Weights of a small image classifier.
Model: norm layernorm, activation gelu_tanh.
Rows from block 8, named by matrix and row number. Rows with one number belong to one attention dimension. Each number is 128 + 32 x the weight over its row's rms, rounded and kept within 0 to 255. All counts start at 0. Numbers have three digits each. After the name is the row's rms in percent of the matrix's.
# v: attention value (model.blocks.8.attn.v.weight, 256x256), inputs 128-255
# proj: attention output (model.blocks.8.attn.proj.weight, 256x256, transposed), outputs 128-255
v.181 086:118092141120118105112140184175127151123141068120122129072081160108069144116078163126119087134183159147134183134156130103113188114117136074066084089154092119091144066129155183168147104109112140159149148181129125071123228134131106083100124137111107123130138114211115124160155147135104115135107107087100115124203094175112108142142148081128119130106089155147131142152093178105151147134122
proj.181 080:175089118164096130097119116181148146112217147143101139112113168163085132132157112096110206133129115085119101148100180105173141126149097126110065132106073110123183168128146172116155079159102101178124197123116195035176147117121117153162144138158134145066098134147163158114076104124078064109110140149161176111145157148181136123137087076146100128101118152142137131166173130120156101125081
v.182 091:087175088150099128100132134136115126118132081095119188171161132141126107039167121114102103112107061133099163111142106100123087114124191105167170112116095133090088135136130142118174127152096083184140094157165055146116089087193148128109129131136122175155119148108135107113132114107171095103121124048150167117149042148123099151067124146171140121175111161142124123145133141090041183110110
proj.182 096:092148126141201099109121076073129071134073149126100096085140098134111142182108168191132123121127079152141123126112137152119141065147134161131121103138107129168107213121121136148109142104183144159136136132103111139128101176169168132170149136160111193112101142169111158098147195126191125088115042140106054086124100100093126132123142091154157101120141073085147086153142126164126114157106
v.183 092:120161124153145144123103108088090126138107136053100188075106101162154152082129163123129049142138143145113090155180156147156199110130093146158180126147115100104122160125133104053150162108155079128150130148125148124114157083117111100158110100158159128101118094135182126085083083137103177115118132088129176181206115138129106200123173135155122127127091092085175166030090123124134146120136
proj.183 092:156140128103149140094146090158117111160131179104125121094143166102127135127120147128169210146095117085127139123174164149101112074162163142125144164146054137146189159101128157147142086128124137142142208110137135058145104168170131114132156165135081232033125158157098167101076133091157015109128045148130133004131126146167152096097110074174145077145126095149134110206150100115120161110117
v.184 094:175116138117143139208098117162090091129128133060141086122130127132160133179052116106144141128187092116178143191080123124104197134125102066131131121142159132117151147075118174114058195162151118115107133136067119146127173144121191116155129104148164115132140102166042072140111135113091097076148116127092112117138110143095095100104090142125077156092156144138147076106080093178166117130131
proj.184 100:127118093159061146098113164208140172118207120147126157136108158111144118065196138088147138149109137111135125115124155101103107144128099139114134140109110133126169051142124123153138115153005106110112132141143158069155137113055110131132142104120153053122131144078152103141119092103082114166152223125171247209169185114151156100098136118112131148116103215120107175122167148114148105103160
v.185 089:141128105111129124083091090141146151162145161104175105120147174079143115100228136143171133126116124077103133136105120158156084172157122075133126132097146153133121117124092134055101101172155045169070101135139118156114084067101128097131099116126148121104127126132129153150104133104087192140056153045154151115109067117144112106147131148136123109122038174175155117098124105126095176124147
proj.185 083:101139096142143126099146172114160091134085119119064120102135109134147095099173192158153117190187084158150123122113135105063119114158117185171166088217194153162140118114126095158160124109180123115150158139129151078135089114061111128166154117119129105134132152079120088104166131084167072150168157150143196180123105108092165184112168185120118110117155140122147161116112133129134094109071
v.186 096:099130134108150154056154178132150164121172135132170098195111166067104151122191116162135162172092095110187154149135135152125095125144122159086125130097088064141168125171152141182121087112187087185163122133178115086116124099173070145076096102082078129082104153100142132201123146131111167150122107121144074098137116131168118100089192094107137101085098143150117178156142132070123173114166
proj.186 107:132133132144089130122160181118149153126092125140116123078091140230086108136163104146095164139188117139088124095090119138136123151200103130124130128184136147114117156128103153113170155150215075149149185153141164108140120129136111168136088128139135078135097130096128147098140085123107073157117148153119144102122117149118133182184078142115080121147143182153136129059133128121161066155060
v.187 083:081146138147113136098088077132092133164097155130122137082167145132161127133151144148177135122128122139111141153102160112183098104101131138153193122160142155181115117141108208098172221095135150074057148136106102168111066120120150131178107096154105112096137125127140089146151165192097108113120116153149131164142091140143119150124154121093121106171142120155121033083177116135112173176120
proj.187 078:124165134088137143117114150093111131171054118153167159172153137123155096074159098196125189123136136108142162086129144172056053133135130189152145132153136145191082138118099083155137167108154118114138124129129108185097114086116140119097148177098075109152162141145073096153176123094143108064096070108100095158105112149117129126101120150140126090074171099101108131141110118117123117091116
v.188 079:160090134103190163185139123149064083151078161149115069132085136146136122150104081154119076094166162160153128154118141136107188099075138134169141197130142159129140150119121135160146169088174108124142132101112127151103122132089160164157120152107073099117131108137138158133133135119175167095145132202097171134103076100069145115156127176082112160086110120078073183150178117163116132090134
proj.188 079:133140128090080156165146127156099154136127129099182139181135148113147089082150115080135181127119165094070141103139096148133081160117165159146131128109113134097133075124111085122129170132128157117143104140142081203092116108146141105049109158077108071144180123091122050170139064146113133132075147074088110126130123133175095109108107154125099103128124149183123150124087142113087171112163
v.189 093:164128069149155103133126137133058078142097191148210147143159155128095115115180100118150097119171073078136135068148152113155126104148186129170153185129175146138075100145125120104140106135087121151124118130110105074180120103152154176090129092131116162155169147159151145150170115063146153129204129127132124133085125091143157074123105177147151150117141071153105090170155074134041169072104
proj.189 101:112148116120092083131095147096134113126142094104115112136131074115138112132103151105099097108121099171133102135098085128115115110120147132129136048098169133167109154146125067143095176121168164115080000144099107156103110147096128112132119127101121170140157154158121108184172181146140190084097142076118103255115094128104106112104186190112150126124149077060146128151066124128114107133157
v.190 083:128132108151143107181144140082074096132132113106083134100084117160083093160101140102109106098095107169085111107176129135189139078119119136141143120191211150094094109161125082071117126089163125130161143092146135065132122195127130147192144055115129150163107119178139105131134100108184103133114124123137172176074138062112186159186190115135137114141104074126158121093116154166144131128155
proj.190 094:157124111086134108101104091117117072095141119108151124170135140122142140138096175091125101131082074062143117132091109148126104130114159121147123080089078100144155162143172098115108125143124169133095076131106094149098135133156202114137111159127115255108182133172095107169110178121109161051073086100106096163135142156139132118112138119152130108117155083108119099235080106123077138081120
v.191 102:083150124122116175083123115147209155120108132223121127178113115201167094104104149125159100124075104124117100133133110130102089074106145129120113079165109125038191208148113141152103127123137180192098153123146120110105085112092131072101135149145136145106094141093126074106075124143159149100097181155165113136110133179145145186125145106121143151155142147099104130146078122128156137198136
proj.191 102:107131175122216157134140090097127140127076164146119133131139146138147136160096106198159127144121136137147168124185141158117147139138125148101186219176116110124094182123131178094157140118158110142181225111150114154125163092189163125102150144143101091128108104153106162083106115099134106114142057184122075000111097122108130143126097112131148109100171149170113120096174123124133142156101