A small image classifier, trained from scratch: 9.4 epochs.
Rows from block 4 of a small image classifier, named by matrix and row number. Rows with one number belong to one neuron. Each number is 500 + 25 x the weight over its row's rms, rounded and kept within 0 to 999. All counts start at 0. Numbers have three digits each.
After each neuron's rows are labels from the 100 images, of 14848, where the neuron reaches its highest value: "responds to" is what is common among them; "peak at" is the part of the image that holds the peak. Only what is clearly more common there than usual is listed. The data: photos of plants, animals and fungi (iNaturalist). In brackets: how many of the 100.
# fc1: MLP up (model.blocks.4.mlp.fc1.weight, 384x128), inputs 0-127
# fc2: MLP down (model.blocks.4.mlp.fc2.weight, 128x384, transposed), outputs 0-127

fc1.369:506492520491518490511516507483486523546470469512489514488523468498476556500547518564559511486465466487484505511507476472534482518521527505509455456491559506479509534500496533447490494496510532488529501517509527512507505526496437520498499466502477540469485529485520483474507474507468515472497498528581507478505492513508469488509480520498452508492478500516502466480477470480536507521504
fc2.369:512512509512492523506461501500510519515538502516493494479528478481489488468494471499501452488505521524524461512530509482512508453538493503470570475519480494510548491484485492472507503495459534481485493511569506502529494476472489481512526523458493479498532515549489504457479513475501477551542516468520500573486514476477513567511518488473507515465485512474492460525501478505536491485529
responds to: order Passeriformes (60); family: Parulidae (26)
peak at: centre (54)

fc1.78:503502488503502534508504497487504518503485458484452541459522485506479551531517516515571534470459480501498501498535489496511496518521493506468480450493504517501464569498501515491451469501467487499526505503488507495493501517515455475489469516487484516512469559521554466528506503496486466504492501492521509435471483511503467466494483504490512570497474529498496481494519454498499507525539
fc2.78:498534482459527506527485537446481519504516490500486485528519492458488486457506500525504465523476516468577494528546513495519511455513508519479526467524509481478531497487499498495490516495466511490544511535523539499552498511495484473547514509472497500503499505527515471437465478479510509527506500482485500549471477497482524511560528465470475493489483531514497441494488472487515509496527
responds to: order Passeriformes (55)
peak at: centre (48)

fc1.314:498500515455534475454497508519522489470503508539505470479493534512465483472502473487515488470487502523519519508519487500495477514545494480462535524470506509468480534454493515538492525536481531478505476457482480550496489513445473459486520498495511509509502552509524487540487514514524467503516482444583459493496492495466514518491493509495499571473512519482483505518487491496518469510527
fc2.314:514477522473502498517475506493499506486448509480534452483521452522502489502508553533517505477499464469506517546487486456540484454478491482526510456482524530477500529471549509496509514519522516527510494470465491526492475537477483522541482469513489548535521535542495499456533478474501524478510477507538497466460485510536528483518517530491447511493520506483513492516469493461511511524499
responds to: phylum Arthropoda (72); class Insecta (71); order Coleoptera (54); family: Coccinellidae (51)
peak at: centre (52)

fc1.15:534497456496504535518478508464485466511502493514469480481486512482498528509529495563502501488462480518509511522520483502503486465496442524489490489497560524496510560473510500493502527487481544489521495483472496492516525530504481501514516523472491485501481511482509489469524480466451468455502516497507510465463485470474503497499491453532503524462472576480503486489476467492532522551559
fc2.15:468553484531484491504491508535553528507514487519505495526541531490482435446471481525494504500474517496493487500500467499460479480544481511458506515516452518509445489553512510525513514498459504449506501497543503495499536482521478515529512528499486456515480539500473482474462502505506496494502531486494465511507516494475511528495474447479529485553507520536472510522515478517531473486510
responds to: order Passeriformes (70)
peak at: centre (60)

fc1.356:494513508515456444470492483497487540514548489505479478490541498506442516505496458468492483451472544547506509513502484524496514519555501485468519513494533480546496468500469534544498514496473530527500474489481505525519453491487483493482494541484532507518512501491483530490474540529460476499502501477528480515541576511513502513492479551473485503498530485501492508481523517467493475497522
fc2.356:500464507482524467534490537494475457522485507454496499508455471469549498510492527448449509521506460483554513506496498490538515513526512490516544482519475503467498538488522482471486462518516484482518519505506492500473520505485523492543490490495461522475549500532527495513506495480519502493484515498497536504440420537542500517498506508499502491477470487519540468492488484485518496557510
responds to: phylum Arthropoda (61)
peak at: top centre (31)

fc1.242:508538495474444506442459493492515521504516510466456489471501494469455571534528481494507500491485525471508530482519450469514531475517504491510491487491523519479476484435524513496477524521485529477499498476500504543518497506518470466444512492535507522506534527502498453470518492495515502484494468502524498491520505493472528520476485510522500540491526482478482490513503520457514514520575
fc2.242:508506486535461515470509496506563507478510485503506492475510464497490538497505482478538505453572524537464489455527472514462479498486509478515503517512491510495498459475465517492499471516461539485488487449488447543498476512508479490461483513473509540499498526512508519531514511537548507500498458505496484486515543479468506514502530524525510494481523502457464512527514568495493482516521
responds to: phylum Arthropoda (72); class Insecta (66); order Lepidoptera (45)
peak at: middle left (45)

fc1.321:504493448504516485525492505521559495489548533486512526468483528535479528492520534515524517473517460504497476554467478467519479523521493478490445502482473517485443520481518495494501512463472499463527497481514470499474486505502484498448497505508556446487502523500489519510479500515493490441482505525493532493460478519489480481465530483491552533546487503503499529543509478494505496537502
fc2.321:520514501501519491494501487512473490534487530463495494504511465470509507510497502527485495535528509490488507531486518477494540492493483495495509505525489498507531484487488445438514490542500477492477485490557504466528478504505532499515520499531457472448505502530483527474514542503483478550492500494547545501492496484526480562546514479473543496490443455475512454452525487502515463540503
responds to: phylum Chordata (94); class Aves (92); order Anseriformes (48); family: Anatidae (48)
peak at: middle right (32)

fc1.254:490502467494495509516518455509537487456534519493522505424535494541516483500500509489510503467503463523492513510486501466490500526505499496493458488508462510476466541502537481482489468480500523468499535512529488512485479503510504532484482516527535464510534524532495520498514509466543521444511466519502501497480505527451526475512497474444540535513531480512469503534507456516537490562487
fc2.254:513465525512534499475492507518462464492480540515524499472513483526536483557488475525469513495550469496487477525462524485513517480487470489501511496487481506516523519503513458466513492510493510488472498474558490461501476510487523520523552512536418482466509512530465518473485518494470469515518513498530530489481479520540514522549535464490510523481478478465489508494527483508505458529471
responds to: phylum Chordata (98); class Aves (97); order Anseriformes (59); family: Anatidae (59)
peak at: centre (25)

fc1.75:488498508503482489483420482532475521519522501528561491502505481516492505500523537494506522498505520524467464493497465477549464477505459529453488502491512511543474517480512507493472505514449523458518520490512484507485515465450475504502530547502497490510456511542484523469486536469471486506547515491480520501507497544530536518481472469507520536494471540486515514515497479527542496489469
fc2.75:507500558512462480472453481496468487499489509518505473519555483526507473519480517523473515505486539490508461510482503450534481444511453528472498510482522529533510512495509520514517523495476528508501493503519548498495491521459477515540519511512438496536468532524452480444508504507496486521508524488519480492488486518535524538543458460512479504485532515453492486520513482478527502498520
responds to: order Passeriformes (66)
peak at: centre (66)

fc1.87:497495517497491530518530507503474525474524450502454486516527501512525559512489491506515487504504502543483452472503512503492468498555521509523532491498479489541497486499454519505458511477503504507507523509525522508458504515484513489521498491495465465461495516523480479507455504498472489495591542467533478467541463514491507496500467478444496515485448503481463498514515488511476557505499
fc2.87:540506504505503510479461452496484580546527483509506513470518458525522543503498490529517504518517533514485454506516474498531485520542529464473491488491517492570461468503501477468474480474495521474510486519517527505502530537487499456475553527471490506491528537504459486507496515475485485519542497467507483491531501496488474535477495458498506505464497498497493484564516504478501497515516
responds to: phylum Chordata (94); class Aves (89)
peak at: centre (70)

fc1.352:520502529492511488502479501504475506496513523508490495477536521496470548496536512550540475491492526506517504472472443519494498519499492519511497498427548510484491503487485550496504516494475520435473521504498493523476501497460475506467514510507527491516499496464494449489494473528497502496513493445539532485524524478462500540426516500506477506475509502455491507559496545470497512494543
fc2.352:507482480534508529471513514516503538521526505537482497493511525504489518494484439546526501494524501512477469499506510509457514526481473485496478527482475496539476444538495502537505485501483484497517505503545478513477525477552504464519530517521486478505482449454486513495439479521501494509521510521488500502560532496491506473487534484491513470496529503515445520544552525538476462474472
responds to: phylum Arthropoda (91); class Insecta (89); order Lepidoptera (86); family: Nymphalidae (55)
peak at: centre (89)

fc1.229:495524505532490452481480497508519492499531482524479496477529483533509516526521503517516531481476486533506464486450481498509496518484480525494471490422493510459457510526534515527486491479441504501527528502500539536460484470489469508492513525487529504514459507511487437482514499502496482444521530470524507498476516518462486491482498533493512501491492570492458539499457467480528504500493
fc2.229:493508530473518516488462497461488523489514520537507462487538486530491510430501466544477491531500508514515449536532548483510485497496500524482526483487520505571501503491502475489498552448470490509498519527496547491536512515500470497536489525495480480522476486537469479459481478459481508504541474480481497506529500475509523505531496446508494504447481535497504499513480456480498525491502
responds to: order Passeriformes (51)
peak at: centre (79)

fc1.7:517514469492482511515506493484476514524512482490478456477533424489469542531515540528526524452457497499503493517525504459521512464508507487470476484496542502483443538486504493518473531477471501492519482489518521511534488526459498500503520502466523533509462499527517476499461524497511499494520503478525495465463490502485517469542482484439529536479450542495509494527502482542514508534519
fc2.7:492539499504497512504504501456496522514489476503481533496516487525445516486509507546517458514477543461503505537489442471494504489480531516482429473480534497462550480527454558510566514493482495478514478509496523471531504480540498517479482462497493499511417490521536513516527539510523503502497481498503496497485546450491507499531495482501517523508506491517495486487481512485492509515509
responds to: order Passeriformes (60)
peak at: top centre (25)

fc1.268:479501503462509520504473515501505515496556501492490506457529446528503489471532517497495472460482496543516463531478491489535504451551491413448491503448489495509476538467505481478469498469498532468506491506510497509498476492508478505463524495491527486493481532528536500510460489487495504522542478461512516541472486489495531490483486500459533513476523490525495492532509509509499441497524
fc2.268:503531504514531497483486510474480498515512520512451493468521486524468525450505447527499455509473524534525473516499473465479530503543543509453529490463480499513518495483485479496489509496480508480486535515521522468525525476503470517505484518527483445506461511532504490487521499486499512563553497471512549534528525482484515560502492461455512515492493488521468466522520482501531510529498
responds to: phylum Chordata (97); class Aves (95)
peak at: centre (36)

fc1.18:506517457516467514523499480519519553496516470484480526459543501502481532508495457520544509512500519519519466508534520493487484504518502474517463552478515498509441479501501523501477484459460531500574509472526488538487503511482514498496543483495532462467499526511502504503498507532525499529501546500508471494501534487447488508468507496498534514526534498494436495488509501503510527545549
fc2.18:499483456504463550523548491525515530478515478489492544487538479497522509508456486502515533490502478518474470504533513500485473497507458485529478522514496456528499474522467465512526470454509490533554503496473529534469548505544484489548491457478507494479519502517530499539440499535511466482496535530473488496493489503495491473504494489495517479508543499503459547497509487508478482477537
responds to: phylum Chordata (96); class Aves (95); order Charadriiformes (60); family: Laridae (48)
peak at: centre (39)

fc1.31:500519495473523502464471501463540503477531490470504465462491499530462526539548479485507463466497533520509494505517516487512516515473476500496520509468500527520508502453509503486506522499456542557472507485479504526537454521461483501453465537447518562480481498513499526483518508452498475495522460466481494522519528492515524500507526537496507532464505496483500487480483500465487529487542
fc2.31:511479525522504528443489551475512520501509501514487472493509510506513521479497471506483513499546542508525487470476495516476527522510474511522534498466493509510489485450506487499521506504479507469507509478476466526469528467499464504484441486526476523477536510483493466499526476527499564493531456494487519480506506543523521547454571516525471519492504488449482507527514498462456504526477
responds to: phylum Arthropoda (79); class Insecta (72); order Coleoptera (35); family: Coccinellidae (32)
peak at: bottom centre (48); centre (34)

fc1.361:474479461481514507500493502443490531504486479520462524479494477504490520508539531531558532504466471499518517502526474497486497484519559498506488486480522513486516554497518533451455491500487519531551508499496530517499526477509441529486505497515500482501459511503526472509487479515484483473515542497536500474478480513459502488497501510507467538499488563506446468484487444496504513548509
fc2.361:512523489481481529534462517492505539493503481492494511483533451480467491476491505527538452485476507493516491555565493479524467459501493503479534480522520507467560492488501512482518515484468540492527485522521517516542502507499481482529513498452478526525516523538503499450467492466512495494533504495512482531443512464503519532550511487464487510486495518485484470505465475469531508482538
responds to: order Passeriformes (70); family: Parulidae (28)
peak at: centre (70)

fc1.250:476478504493504493508440487542477524512566523523507491489481506502507547488504495486491525496515533532535411472508483474546461477518504510471543519490482504519506528482492508511458503524476532493533516507524496528459489500468482522490519534478489470510466495545467473532518522489507501524502507439515515513550491487496483529471483515455458495490520497489524503497505473527532515475496
fc2.250:510472504526491512460451497482488518502553497515496504488533491537532501510475491513480514503499517524503440505485490482517489518547477501470503507477455516550419498507528500522460498466483525462499532506536509539462488520504488509514512530519459478486492540497471474513485491502489494499539519462520474495523476534483518510466480466473540531492501512513454501542556472487501481513521
responds to: phylum Chordata (94); class Aves (93); order Passeriformes (66)
peak at: centre (82)

fc1.344:512521505491530548466449529450549521500475514520495470488478475526440510499470501510520477483511515503514489494531504526454488531525474518523542521451552492508511525437479488497467518514446539531493467473478489547519469511461528502506499514492518509501491495506498487472506499498507442495506488484498505500514497471510525510524536510514486522473535518450507490520510485482490536511550
fc2.344:499497508520488480454475532493547544462466464486507480508506487490497494498498488494482500488518535509536505506479497470510492486521471483525546530500476495510474520460497510497531509504457541457509460448490506540503496520477459502498474491479474551466535544530520528477513538527495550484526453491519482474470492498559512541504523476529499531499481502489476487528515481457511464527523
responds to: phylum Arthropoda (86); class Insecta (82); order Coleoptera (48); family: Coccinellidae (44)
peak at: bottom centre (58)